Weights of a small autoregressive pixel model.
Model: 1.59M parameters, 16-pixel images, arch transformer_decoder, width 128, norm layernorm_no_bias, activation geglu.
Data: trained on photos of plants, animals and fungi (iNaturalist), 38949 training examples.
Rows from block 3 of a small autoregressive pixel model, named by matrix and row number. Rows with one number belong to one neuron. Each number is 128 + 24 x the weight over its row's rms, rounded and kept within 0 to 255. All counts start at 0. Numbers have three digits each.
Before each neuron's rows are labels from the 100 images, of 14976, where the neuron reaches its largest size: "strongest on" is what is common among them. Only what is clearly more common there than usual is listed. The data: photos of plants, animals and fungi (iNaturalist). In brackets: how many of the 100, against the usual share in percent.
# gate: MLP gate (model.blocks.3.mlp.gate.weight, 336x128), inputs 0-127
# fc1: MLP up (model.blocks.3.mlp.fc1.weight, 336x128), inputs 0-127
# fc2: MLP down (model.blocks.3.mlp.fc2.weight, 128x336, transposed), outputs 0-127

strongest on: order Passeriformes (53 vs 24.9)
gate.85:178097155120120135152110126124111138159162135118118175101099150186117123095107128176124167081142152124085137142119171142101122120140164139128117120137104125084096122113130104139110108180113166141142087088114195114112086120179145111159154109113127144153144097117134100141085140111084145136148109136106149122110115116124128141150120133119111117145157140132145123174100117122127142153118
fc1.85:185108142124121136144158134138115101159142093141124160129125151182099142099126149148142132109152152117063121132115106139097093123106103137128119105124151125091093123072131100147123088162104123118156111124085198137082122106140132104110143156123159158122115123142135119119106126142091134115107163119133134133155088140110147142111129130113134192149098147090140083166102108127132132162123
fc2.85:157143128105087136155155125128077079135087129123115136144126105141158168154085157152122121127132146081141123114106128167130117170146137128148127112126092117131122152125150157132094108120135087127128156158177208194116160123139086134153129145150126172127131133112086106118136106158115111090140155116149113137115136135155160112163131100092125123111146145127134109129158129122092129126165

strongest on: class Aves (88 vs 55)
gate.6:122126099125125145117133138178149108129131117138169151140121157117136128136139121130159198069123125175174129153165110114110121106173053151148121135078140137136075135141153112121130130118113116124152115127145089112094143132173152148102116137134127138125134148134164127145082153107143136142169131088138165169129161107098138158141112126148109109139118124108115114072140097127125099139147
fc1.6:151120136174122112115103078120133107130107161117123169153105146097112110166107082130157147135137145127133158114139124110109130095115142149142127160122094132128151114132140136086127128165098129107119131105085117139139113165147145150135172150142123171082130104092117082089114110165125122124133124138165123116093135108197132120169159111137158128105130133084137115128099082177141126164087
fc2.6:098134099138116133068139124144155091121139105154166141096110164127153144086113142117148153098101072161154177117153126128123136122134149119117119096107129114148089134122141109139115092106107132117141119114119135145104126138138090105137114121070147158144141199130164122156149086132136151134130103081165126145131087127142123148150116127147083128092101120144121145084149152100085125161118

strongest on: order Lepidoptera (32 vs 13.7)
gate.127:161124132107106135133151175107141110114107095090106158114144153094130146139159138150112123134135146161170107106054129165159156087137149100085099144132152103158111116142151123131060135154111135128109152144152115158129111112091090140118121159115165114108118137138145161185144151129107153127134091127156107112100081100129149119145133104152149165135101127102103162137105124143128127122138
fc1.127:124115172142151113155107139149096126158152089119113086115164132083150111116157114137154120109126134130118149104123122120143126150136140094109129136170140110108117117201144109159131132141129187141074163129132085115117148151140133139128132120155097143086192145111099153141161117116099076116150128142105086122110121138100127105114105110124117137166094121153155161141164116094117111088145
fc2.127:101121091123140115185134108154123131136090127130121124130141146099123137174126128118127150135108138116094100115132119133098146133175119141114124116135160123148139118162157127129125123086143159148085117127166144133086181137166102139150137154105147146107201109122151154152118121093119097146170130134073098119129180127106082134112107107102147155089089156154136085139140103116144166143119

strongest on: order Lepidoptera (32 vs 13.7)
gate.290:133093073141149134138100108112139131176089112129090103146139118137147099177151135126128098130140109132122172144133132117102178089113113121086110109154108089137158127109134142136106158106133126122159142164188131123114117094130166133100106144139085111115123115124125124144142136121118091109098161175162136126117124105102133148125147123150187126098176156160148137124106135077079139118143
fc1.290:167115098140133167116128115158105124147121108132084074098176156143137151182137111109108092115134113111077138157133184157081130092137106119102104095132090137105186123106132109126123156122160144126122108154122140153140113117148148167115102085163101158150102098172100112139151149147134128140078133121131123138116154143144118147113146093123163135121127121126097132136133140074127137134123
fc2.290:162135128125115148115145085150145118084146178171169146157142100123151102105155127145089125151158116121146118108164088120107100088114134131133142124131115165157083108149096110177118127137111130143106147146174147113102151124088136127152139178110159119164165146145135106113139134105104139112157184147140135139110167132072084131121105138148143110156160136143136142124133171116131131094133

strongest on: phylum Tracheophyta (30 vs 7.3); kingdom Plantae (30 vs 7.3)
gate.89:133159150145119169134166109141131161172159120175108145118111134136114091101109137126082128132134114169085144130177145131143068098171133121106135120115106126162141144140125105176141110102144146142160098142115119144111153137106106134130146132127122091099116069129165100131080144133129094122105153155153145130134105124149115151089141123068114136120139127129076100122146131126172133139167
fc1.89:141126100117147158156198149123132110097101129098175110129133114147117113140140175091117135121130123160160120126114132104148117114152081096119133147109123144137124140149120150092105126060069104116141141155155119121119166103141172111111127117158118146092172160127155178135108148103089083153129143143103108126123080146118166118156120145171130139091101135126120147122123141131095141131113
fc2.89:074120130145072120123093141091137119097136142166142140101147121091121153121120087157138144135121112128132151133142136121126104114067157157109145119104135109081158103132131114150172136126130143160104099158124136132157129151125100179081115146144127092176134106102115157108140138057115196117132134108157131093160115125153164174115122144161137132135130125124117107134117157123144137151124

strongest on: class Insecta (62 vs 29.2); phylum Arthropoda (62 vs 30.9); order Lepidoptera (36 vs 13.7)
gate.316:123114079117106150115112117132121149141146112123185157147178162124099160113076115123125156177132113079132127123168154101094143152145105112173130128113174126099137145146100142091139100117130134096122120153178071171150125137116109164100116119135108127149128134098106090165124124118098106106113133149144133127122093172139148126142157171145132149134135164119131140105116075108128127122118
fc1.316:112125123152163108168123142128091094151102099106114110074092070157148142135112114162142155175094091148122184145108149154137119132119156117113121132108076117107144119129127135118116122082111120134133117134132137108118123155092137162119109149112130151142117119171139160149103091194105100144127144139125122085137137133145159152095129089120113151108160157123123160167163125112118136131171
fc2.316:110128174106076110101138112125146114121137182135145132172120114123138093136096133132102119072180125135091134120139082128132130146120133165146165181127133134090087160117115151159077122141108140161131144125104125133095186133173123123122143165110131108159116135144122131126165188111156148116113111104131130126122104108140128097116122158114120101113121121146134140105133165147126116117061

strongest on: phylum Arthropoda (71 vs 30.9); class Insecta (69 vs 29.2); order Lepidoptera (33 vs 13.7)
gate.13:154125147169122165111146138128111125151128107126153162096159156121158118141126118149121115114164152083141136148086092138182155120134147123150140106120150120119095100147076121103106075124122126109096127096123133149077131155085115094134132156148117103148122124093173133111101155164176094142128153111132096112124132131109142070158132093142106132143129164137148128171149157127097112107152
fc1.13:140146170139157180133113135159103119129096111094145144078159110109101152159098146119143122119142132128185126130071105143143163128147102127160119114114143129090104135134119129136111107117082166114136138094151112156133102146130078137147118103161086137115141154073131125120122136161172085119127142095145126139132159116109112079132142107168135169113131115113128169144123159138121127098176
fc2.13:160137071115119137168123127110111128125197137119159176188114144145135162118141158133117146134131138146130151140110104199158144155088144127156092155125086145141118133154154112153110113101140156168090129131110124142131149118141123096149109138098132163146150111112121119151114113091120093102128140087185155180109133127133123109083108128129141141137130158113137166130131119094148112120118

strongest on: class Aves (85 vs 55)
gate.186:068118162102145144143112115142094131104137113160138115131149142112097142142096125142142080072126130115102136126100096141114153187138131072134124138158097134157167135119142121153078151146126195128133082106143139155096155162123116153132149153138128143145152136149114139121094101080148087107111153156097146145131136137070123133151126117109137135167143147122105119136108102128125154127154
fc1.186:114124115098164174167153126127055078107092106117147121146129141147085177131084135141163116083145131106107146126116142093094127140156104108143162131102133153126143135130133137127113120143131133130107117110112178133106092136136174166116164133150139149109168115096117153122098116085153091101105149156113158118130172117120129138064122130118151140137123099120151140122130112124122165112155
fc2.186:124146132158129137117130138087144112133103132151161095150115148142127145119149154132107115128146147161160119120093076144139176148154095171136120126138138129087104113116140135148120171140114096086134115148107121136167122069128098114154139149102185092162156133140145125128129094069153175094120134143090135059128125105141144155127150118135112117089119138085122111092112097117108118128129

strongest on: order Lepidoptera (32 vs 13.7)
gate.277:116112139130120134108071127121132146114158145131104131160104162148115092090109108131086190131131123193126114145146130112127119124102170139112187136110136109136074151137069087124124130161125074111092127124145101149172131113116117158099128132147111126166156121153141157132147126154130112129137142106121131115160142132089137107121122117116140118147100168105118164097137165173151145102152
fc1.277:112099139150141185113106093110121116096172112104123113118118160134166114097120099116113159104122103161123113140143079105135112128127146159165152142155157180115101127126112147113164131140096123104145100129099146117128118136133105122109089132160106091173143146130153144110138124150126132154168133123121146118191160107111133101170130099069160110131127183103124150092121159129150104119107
fc2.277:112082168084112156150069100144178102096146139106120170097144137115096142115097144169134149157148146116148077097139128138187103147167128124112143143115125126112143109140104148137125148121157147166121131159153107144122120128122122143124109118114153133111143179126169143106097177140128132099158170143115116170144166138072118145141140130124126143135135169097099094138107134142128142112130

strongest on: phylum Chordata (95 vs 60.8); class Aves (92 vs 55); order Passeriformes (53 vs 24.9)
gate.302:157172133114108120143085133140130139140124135154128117142138111133139122145153075134136117118133083157166101129098105139164116113128135152056123152155093130120166084098126128117183121159117107118178120110101112173115114130149098151115064116134126104095149121088166153129152121138108152109125171103142138103120125154150110144148164123171142099114116130132173106109119127100128114150093
fc1.302:138121149109093115137103115155132168091133129189084126143094178136132126136144115101143103147074171085105171145160143126145113163131138117139147154150121089107149098182128118146134151099105123137101135106128120125092135127125119135117154138130119110143127113136136102100148148095093117167113111118139137124157121162140117149189109105118144124146127187117105148126111106109100202126113
fc2.302:119080147143116134167086162082127113152132200103060123122153135159072122105157154128120119134117120100072156158143140104137123172138123134163148119150124160115132143147099128103124171109125135119113152162136146133143162149092130136135107148104104080180124150163109136142146160103119087132117134121156134115098130143123127114155148110122135121122095113109115123120127138168147097117099

strongest on: class Insecta (65 vs 29.2); phylum Arthropoda (65 vs 30.9); order Lepidoptera (35 vs 13.7)
gate.7:152178107134132128118090146129145094106112097187102152070145109119143167128161156095100149164129073144141123145127119132105160138113095137088143124087090114156130146129110118133139121097133133135106128141161115130170096093107124085155085121120170135142139173127126150130155133079139118094140129117129145161114144177096136130129134145117125101134089146133137123131114156085155138090135
fc1.7:140149150163115142105169119099136091123131113099144098173109128112171112149136141095145108114108163152077111091148142132122134118144083138163130142107148110121149088078156138135145199152133127131168103131127144106120152116124138137105131114113084110111126094092118119120119154148157151156131183108111096127161102139151121184088126130105137156157127116109132141115159123167092141151140
fc2.7:155115143080141145126111118131113117121127146096076159101097089154111110131106130117139097129100111142127129126103115125116128141123145098099125132128098117164111170158128142174174101144147121145094133157182119160180103132107115119136161148156127104101128147154144183147101157164129114091154144103148164162138153092153120130169105134141114185113115161134135143120119120162159152133166

strongest on: phylum Chordata (92 vs 60.8); class Aves (90 vs 55)
gate.4:101113152071096114108139131123108111102143127125135113135121111142114146124124101156139123108180158140173154159162164169124091117130117094122116126146127114116123122119162124152054127136175129171103101157173096153108100118107131149123095154144103104113148127101174147147128145129134135177115147147136165111173142105114134143155141100094090145127105132146098128096082109127114157144135
fc1.4:168098162126120164148139115153113149162120152100104104136119157113115159157069151089124126174115085109136149118119088119108122110114131165118155159114138121156122138115082153120176104114103105125133206126128113150155113136112094109163155090118088095109139159161093116154133122155149139123130131148133099102117140134144100109091090159150127108120136131124106110175156139139140128129144
fc2.4:129159112138105124088140130140120110140124143134123145117117181116135097127141158119106089103133110176114160083193202131120093094112110136130146108136114102120172115132124105166122109120178123072159115089151137112117141155095123108102126092140125083147154116148141125122154131117137112159130109136140155156107092131125110112131145174125133098146139150085186148108120144113117114150128

strongest on: phylum Arthropoda (83 vs 30.9); class Insecta (80 vs 29.2); order Lepidoptera (31 vs 13.7)
gate.326:121101132144139140130147143110132127134106123082118095078149104142192112112169126137079157111115126106137144119143100167188150130102128139135092150109145139119131150150132120117116088123146149094109115090097122142112126112135133147093162179167146135118136118111070123095152133090118131116095122142138126125155089147170162073165115121100142101162109117115120165132117175129133116148113
fc1.326:122153138117119136115142124098132146149105151182107171140113141146100151147141169127188110120188157157128132130129127139098106113151139088139157137148148111172095118147136117123154094111157165121089110120146146064106128105140096109113073085112164126090127108137131132142118098096152113131138107114165102124097116124139149158092144125161146114151104097142091097095115120103126149118111
fc2.326:193147156102115121124130125162170158124105082126160122168116139114133120144162139156104149136137156121086125164141139110113124152149172133114122132127141157131130180131103131101133100126150109097088114169106083123151135138127134109188176111146137144154155178148142129172087140161138097140138080124130118130074127146113141139107150133132157169131130146102114123138119107097100125120103

strongest on: class Aves (86 vs 55)
gate.239:093150103165116070145102097155118120146107169119123142130139140107133145149138160066114131111152146091104117129102156113146139092115111122149069107151096104171103122168125135079117159097124143141141172156105096117116144126114148180133118129110109129137162112112105129104109187125154120172130124149132157147102146120156086129141134088129132148109111131117136169121134147094153156143125
fc1.239:114098078170113135107134104094120103177108169093162098163162160131126122132120108107081137133152116155117144070093158134145133099113107128128102122178106102175133133148126116091152133148111119105107107165091146139117140115158120135090140076114166139174133128186149117152141161152109098115116123124131114139123180110138103138151141111133138134130124131147122151119151105102143159136120
fc2.239:132138129151129113150146115113147160113085182113130141116155087127085129090112099093103145154122111172149133111120144163128105116162112134179139111151112149160146128125104072154151141179088113096166147105095136151107117102151109099187135149149126118138136117152149143168096117144125103129144119138096122121145118142150114121121149143102147114154165148100126167128098167149169131092138

strongest on: phylum Arthropoda (66 vs 30.9); class Insecta (60 vs 29.2); order Lepidoptera (32 vs 13.7)
gate.18:099112119147110152116099118137131149137126104111168071053159134122143103085155122116158128106098103121125114115133118144115138146125123120119157130151103135152107154127131189101107147114120100151130121152118131148121117107117147093087152083144151152111173101129124126098181125155129150111100127149108134098135161091130098168148135119146092085121075144145118122140159126123097169125179
fc1.18:112114144119139150105118104081114155135138082111143090099141155125148149120144109137133147120143122160149110144138115133098105167185169105120096155152086107149137181150101161135136140097086124110139165158125121123159127126116138165129146148132121111109132116112190150142170102116111105087101094112125155118111140117134112174166135107172092117104122175150087126119105105128107115112155
fc2.18:114105129126105156102107121165089107161122099102129133141133156183111148120167141106107130121132175111132120158150137127101156086153140145166092130111112108172107108172134141161186153161125138128102160149165139124149109119159090153133097125145111082126089117117092136130154106122152104107104095137125116130137094123104127147174112144174135140108154133112081148106094121130095131122099

strongest on: phylum Arthropoda (70 vs 30.9); class Insecta (66 vs 29.2); order Lepidoptera (34 vs 13.7)
gate.242:138133124134122144143084161151117151150106099094154150138113136115123121129185156147116142121104135136126179149144095114103113145135134139139108142104116107149172127110161113113133103134134139144165098148128136127127164087117071106153146119119157099106150104085170124127132066123156100106168118123116144123155086104129139083130104168141107120110117114155149178109080111168098158143158
fc1.242:148114143133137157112126101128126152152130143113122129124130131124149125165123116148114122136161153113122124138137113140105157117064097099127148085144125105138137105111120134120123143109180108091121147106166176097115123107129130153104094119149133094076179176123175162149165098129072099136188146091099118097132142107135157129156162147179141114139137124131112133123136134126129108075165
fc2.242:147141138113097121151146140143089154153116142122088111075162142154099137138113119172146131165137102155111125127096137155152148174132135130155162112112115105137135118076134146130164107127100131094117079097112078109137131170115124108138157135134147148105125176122163152147121117097103130151161149190097113137127151133093125132149095106128101154138131143192123107142145136110086134125093

strongest on: class Insecta (64 vs 29.2); phylum Arthropoda (64 vs 30.9); order Lepidoptera (38 vs 13.7)
gate.21:132134109164125138207119106126112108121130123136092090140128154106096153078139187149104146151161083122110147121134095135133160112178166137185135128098150112142128134114120116094180144127159164134103154110105081137127106121118107118138165130169117104114100118086129108108106120160159144163124128143135101122095115131179126095149136134122097105147126115106106107115140125141141115113138
fc1.21:092115166167137100170124166156106141131137123123112158098124131134122150142142176134088152150141129151114108121133103165143138122142145137131157090121157136119054168111091083132103098104165114146140106127096157139144089133110143131099130103181173103145115114110091130088082145113144137119083125172144114142122091161153128104131102145115129155128135110102107139123130094138155143119119
fc2.21:161106090097132143100118150101146139099154097153097099144109139120120103116152155128114130111122158135134161140160095123136138125189122159126118144175135138143176097175164140110146168124097095101161165138132148107100114093136117084139128193136091136114115117083159117131120110129123092130143125074161118122161104111110109122117158150106143103121129153165118154143111140115138110167120

strongest on: class Insecta (62 vs 29.2); phylum Arthropoda (62 vs 30.9)
gate.212:117136131156131101110138149158153138161140106094127148122143136174147119164120110174115170160130141125128140193156156160091115125127126124128116149152114091145119115125097148120114061101108110115156166147124110152131139132129157150136152125147082132146101138086127160140148165112122144094151149123142180089069142119126144143126111169094140083142108129098097100127156151117130155126098
fc1.212:076144169126146081109126134128127124102146127156093086117117152166214127122143111152137144173126119090105135170118101123134125155158101112132181156138113065116140120119148129083150088132133123118118137109118142150075150175104152138091142103131129128107134112143096127093141136110112135119129130142157149100112139148155165141135111169096122117158117132091130132144138154160129121147120
fc2.212:091156154106139099140122120133107133108138114108127118109120126116130087103110076172125103125108088119137121149144094101137127099163137084111158117135126129083110131141176117108162149135128167133081133071120170167118128136122163155137139132118161104132158106189081103125099131130190099106137117101162156119127116127161155145138106167129146107111139165151159143143130138139120129154109

strongest on: phylum Arthropoda (61 vs 30.9); class Insecta (59 vs 29.2)
gate.258:112082133114115118119103191057124103150129111128139124102143149120121098158091125147150159125112135126158113132166132122099157109127122144095103161135156090181108079098158116139111079157158092116161117115131176139129133126138160156134137132122089089124105159106122145110134154162117125128109095144120122146127100139060116170166135133130127120126132095123144136137116153111121164127102
fc1.258:127117117154110119089173131121104117164121140137132153064151155111140142119121118124099170118157111100185111136103113145097147093109128150145136178149117111159194111121144124079119131145131154147127108121112144120113138131158120120125134123124133100115146144100077126106156098180142142105102104104092075158132108175113096095111157128126123113126111101155124147097122179115134155139140
fc2.258:155105123141132110153108144132137108193152177085123123104161127201124136144132130153094130137149134130148116142144154158104139124153111107144172157099121117156091138109098115130129105161119109142134138134148151124161072114151162144095114103161077139127141102133141131120134133144110148119058113164197130130090140127156132134097121143110130128170081124128109143127106136127127137125156

strongest on: order Lepidoptera (33 vs 13.7)
gate.83:128117140136134107144127148104144108200151090136178113109142133106152132135152110137116165117141085110134178087190128122133126091111137105156170131156106120107139161119122177126103113159129145171178136124126128166132135099130131128115140163089140102127138113148106106148130084128102097102095135124114094137145166108092122073151117109132083137126142074123149152137128131116126120122117
fc1.83:124126117110084100143111096109090112085116118119127154142095174134122098126103147148136166133171096173140125138137118130084139154126125151159091083127128150146160124133129145110165141143121123133092125136121150126119148139138115138094118088172076172155140125160115145096131138111198109135143092141094109128119148116128125165102136100157125095096136120162096103127156109159151109116175
fc2.83:134132148148126109127145111150138125163125166093138101132080128090170118122154155140114149126151093125103127124130117182095119133108103120162096080135128126112145133098116109152132156124161120147093148115119144153111150150137141167146112130134048120134119119121127131108128143092193090127133158058118106134111152134117150140138120131120130122153148099101073116106165116084130148144172

strongest on: order Passeriformes (51 vs 24.9)
gate.217:101147093119127153129077141142123130156134146142160103111137125124142189094125142138119136093118137119146117098168099144168094149126091109157099095130113088142107121165144094133161170138113118155155170127130170064112147116180131130092134098131108104085132109124130143107118164116154127179152130126118122114126152129158141135123162102152102144127107158129115124113088130150091089146111
fc1.217:175119092155126158100129141138143112085128095119117157104116103151089095156121147128138081143118115126100146116122154122135122084121159148155114120113114142088108147136095164135097106139110117158113124136143123098092102141104111157139124148132132149142113161169111086144116173119145131111146155107110162147144134099113102162087104125127083184182158138156137145148146124156167165089115
fc2.217:130092104139145121150144116111127139152122142127074161114156080135081123125101130126139119092146127152133143130144127133103150136127117117101112144135161134103099151169136137142145114136177103157134082119100137170136161114136162160160158125116110139152126101143107138121120114104129111124146149120102118049144138132151157097133142170113160089116085099147169107137093154139114144188182

strongest on: class Aves (84 vs 55)
gate.324:162130134134120130131122132139132114093131154131165125102110144144146162125158095151091173171101131087150114109126117128102118171126146114113166144114151167061145177148155106117156169159135122120160146090141111146098136149126107163121107177119115107114144124139163147134109120113139145171117161085131127191122143139141107086138124147143128128089112151112136092102131084109114095117146
fc1.324:140145145103128100103150143209157094069115150133148115120110176165130143163087151113138158112103147118134111127142137153122162138126094121119131166110124111138170160122132094140136141158130110170174087135093121148179133136139183134095127123147127132125132131153160146146109102098154105086118154104118113125112115131138118141121096130138117166147121138105161117112161101135079117161123
fc2.324:109133138097128149142130082126102102104112122122182109183120142160103156155100131115110103134112111142096134125144105136154142157151223117103145137115133141136146188158095121147139115127146097159151155112104127127123116127144173082083102143138143105111113125132162149129083101148148119122130148138161101129143104127149113153095139096127137118101130151119133089097128174143153109102114

strongest on: phylum Chordata (94 vs 60.8); class Aves (93 vs 55); order Accipitriformes (25 vs 3.9)
gate.240:114170110164145112134111140120105142144092163141134142128139116126171124125137113154135123087140151137155168163141104104113111139111131084121118140122114113123134127118167161093076122125098153090113151128120100168150130183109186122180106131134089150116131115136131138122123095109133137103146155099178093155148119103142079142125121140113134136131115115120127095151160101151071115193126
fc1.240:108154176167176157128121118126100126124096173153137135129131123159164112123128146127117171115146142129159130135127133126122112154127103117136115134121111090084117135119143143092097131149107131097112144135127097153134088119095180125164124133117141144122158115164087128091107139085106093077124148097165133161127186135141131141127149143127150144118168092095123104142148076126087140181108
fc2.240:125120159152105128148127154135136098100117113118150149120125134106112161116095154106174157093127094146147085114110104109185113154153165159150112136119127107115113153177116117095185127139142143133140142101096160138096126053121135128135124139143167149123104142137096101175115143094102100119089127152127130105104154129105140125158137100134100145114169069127145145161117140124115092120138

strongest on: order Lepidoptera (32 vs 13.7)
gate.241:134140118071102097104183152101106079176121091125107109125129130131082162116123128120137140131133135119129136091124184112161093094139150138107137115115096096108126116077178108130108125165165125125138127073145089109102162121108137150163135120155132122133091129142119164155124134125119126155145078133114115166115138131169141122118162131085151139129137124164112127133100134165132160099131
fc1.241:110160069100162154122135153166153124130084144110165128130110116092118123137122164143096095132116155133140133090119182128110137149134143106076077101113135163129138114114146115121098151123124111134154088121150141124123130106097151136113154124143143143103192109140157134143128155122126160165178137127103100161107135127132108177135116128097110142173126088092175142160133102112112133112149
fc2.241:149131158130125141111145103126145140111089109127148144130158149126091138127147139090141088103143176153129100157112108130140138077163101101144155127059100111099132127122153129128171158127159150167121135121165152091127114120163124122123113096131096085094136136141093124099136136161091118085076111100144156119137150112142117102087144130105108146118135105157110127096109122116127175143076

strongest on: order Lepidoptera (34 vs 13.7)
gate.314:113125148122082125153104141117134187128085116120112105094079115165080133106060086152096149161123087143091134141120139139099147129115145125165121138150155106149143087156126122117131151148151157128130182100129119149119155127149128119141163192114147120114148189110148148083159095126116123160123144142138150124126124124121122156133126124117088096118151114155097140113129139143101113133126
fc1.314:138137140141155185128121129110088105111137133156120114208164151123171113130179144107150133133125142130151151098157105118119084094104143129090097091130124149135121161129123144135165075131109099113099092122116109108127109141132110105117113081104147106154121113118166081147116168160125144092121120137138135109126147160111156123126144122114141145115087119123134113128081104094154153146079
fc2.314:099130143134109129153089109117138151167147137109078131117132144171114098110123118121122139121139097094113137104146132100112117107160145150169135132103117085152095135104121144093130137127128130132137136100119118124136102129106148118099103150154144120186128125063128144079108125089159148161102116176159156127179159117112144192131140094113069114164136148162132157144145133130143132095139

strongest on: class Insecta (70 vs 29.2); phylum Arthropoda (70 vs 30.9); order Lepidoptera (33 vs 13.7)
gate.145:146094089120101135111102122147109142147131102101112085130128122134110150099112157089109132139146103087118127183152135137141125132128121141141154170146116141095121110150115117111124131097119163126116126111132124174134140122142128160130157095117109147118123150125067141147110137180093151179107104188174138089133173154180116084125129140094117112176150123145128114101151139157141108153099
fc1.145:102160119093111139148140137110124117171112109123072120157184170143136139148121154117161176116159100085130135131160100166139109138128106128111138158124120123130165115148146127131113154141119090141142111115083127109140102123130159127165143151098166126182118099131092114146163128112134109119090106104130124109152143098177083118136142088110113130158147133144179143172112123094124092113107
fc2.145:148124108149076102117151121139119153164149126109182121158144114154116103123125150126090095133139095108161156099188083155122123127138139104120126160090161127172112162152130126110160136111174110104137123139141121111138108152093119124090103174148107106106106154109153149185083155132123126133107148131126088169129101152134125164123142095125132148146149153150139122135119146117143128126189

strongest on: order Lepidoptera (38 vs 13.7)
gate.281:164132166131101109112161130109141146160106153102109095148120169107169097150099113138099127159124095118170120153152084115151094126112123109140123126115103158105185145123091125147107150120115129114141172107123172141140123190146119136130122105124152134109156093116160137146138166152131133101114124117146091111156150159136090128144159139130133172111096152108127112076104145103092092160134
fc1.281:139141064131152123101149118108152105120103161111138134124145145191156117153089143118098123141135146137120156105153130130090135140124127131119119135133138124158147133162090118132095136150123089120101129105132152124127109103149149133149112127142111104115105169135155128219151139090119132098137167103112147155146096071155127130148123165161147156152165127094150110172144116086102118111155
fc2.281:122133082141124111108134118118156101123100139116104145132147147238123094141109145110137126144139142135106153089151131125085122120112094121120107120125113085161115136175112128110108134129155114161103104091128140128140115117154123143104109118146119120133117175117122135182113145094112126115153189119118126138129077064170117146149138173120124104164141149138142108143151123108109160128117

strongest on: phylum Arthropoda (60 vs 30.9)
gate.51:126126141163109075101134097104140125063151109193128179125121176148128141129166137157146159101153104137150104098117154150128145171116123164169152144117119113153115110144130135140109106145094156134175111158110125090124110094141165137126103143079130133155168126110107132119101133151151123129111142158135119117136173126123123064127148129153129155160110119096132118128142128119149134081129
fc1.51:069109123149117077108125142137154164136153129105081125125142183155155130127137111153165112152144067110147129066106090118116138149118092144119119132161121171173144091120143114145095109134133134118096128109098108121101144084139131141126121164141067097114123125118119099127082145108111149119156135119142127136138132143164166165142112118104158121130130164152144129129107155124101135151092
fc2.51:158154137115161113131065090152137140112146100104161124075140152134131142095083151126143099150154152134158082129105120092169138134106170098113097134098123106109139116136130146120108110143156137116123098132144132119074096091087080128126087096106141119139131164177134115108148131134122100152181136083140099119128129168128157123113106124075148103134128119140123146133110132125111141146111

strongest on: phylum Arthropoda (61 vs 30.9); class Insecta (59 vs 29.2); order Lepidoptera (33 vs 13.7)
gate.254:129146143102163129096101118142145135144139159130110122130167133105102137066152151144113154134109153090114112115102125125127128109139143147199134143126154100113090134105117114159102130114109129135146113130119107156119098113143152107137165119104146122149145128158149105113115173143144132109133113185101055154129074124131111128115101171162158129111108142168119083174155142106076127120136
fc1.254:134120107133118137119124102087108128127139096153147183139086120114123130163100102130096099108085187133134116131127147150100108133129113117112149131152134134127142088143116154114101134158146140123164132148092124134172139117117094116182136108115107115127116150174106154148130132121173133158119161048107171107136167165136136126113130127143113107183109140108122114153129151107132100172079
fc2.254:127139156117109098098146139114138080153165176093118148157109113134089156145138135127083126170144100118162178144114153178098095149172150095107151133111163162086123110132156100105120095152134149167134126139115142111109103153126154072132127098116135108092136132110153135140108125134167133143074127102103152133127075121135152130126110101143133117147132132148104116169152127106152120122151

strongest on: class Insecta (62 vs 29.2); phylum Arthropoda (62 vs 30.9)
gate.261:112109118154138114080106139135107124158106137161136177113090160121143168126130138120116117171100143144109160146159154107145124161135078085125121157120122116145126146167114128121135130122127127157158111108123149106074135150158096100130099131114152113122104114137093142121140169086109144139108174115165141088147172129118070103134146130132182115164106169121117125152179096121138136109109
fc1.261:142131119114091151146111101114089141100102140171168140165095107144123118116152108157150109139123134089106134127095113124109123106156184102083137121152147130120118123151096139159141117139112122105163130103111172158157105102111130170141101111103123146139129138126146151155149088101173094125137136127088140143108105119182121144131096108184138145158096137130189111102136118154125088122159
fc2.261:172084095131106127164094129086124128145102128106131109114122162111141141122134130151131129141133120127139134135121143119159155140144130132163105133128079093100092133111081152154147173156156125091164098107122118167104160131103112079084126099127109100096106118091083112124142177122108127115147129108146107125099151120130099116164131103088077111107126096124149139122118108089133081168117

strongest on: kingdom Plantae (28 vs 7.3); phylum Tracheophyta (28 vs 7.3); class Magnoliopsida (25 vs 5.6)
gate.286:136151132156093100121141111159103118144112113140107099139108120095120121100118151131137116139115057118143144124171104114107133134092104121163120100107109047115104136151112166157138057142108158114104159117108123170132120105181147114117149147122151111153143122103151127145143180158094144128124146149152142127143146129100157114129113110135152160149097161135114122142101165152129147086147
fc1.286:133198122108147113108126114167112122150154119146132136070155109083094160125117160132108096140156123123163150114169115147080165146104117134127131088127124092153172149158098121121118132120114112168117123135125177120157099123128135129116099141148160110115090120130132131161093142148096134113130139114102141135146100130109135095151135119189170169132129154062113147114143137141137101110132
fc2.286:149138091123204156116133140169122070110091168163111136102128115093125139125146133149130106184152140129138140146125117108122114096129101118113110126121137133123163126106105127163143122091163145137162146174120117145112123152087125093128146191127120128109162125142139156156107138126118123087134162119109145130170115141160137115145106163120164154138125127100143123122156107159101162182091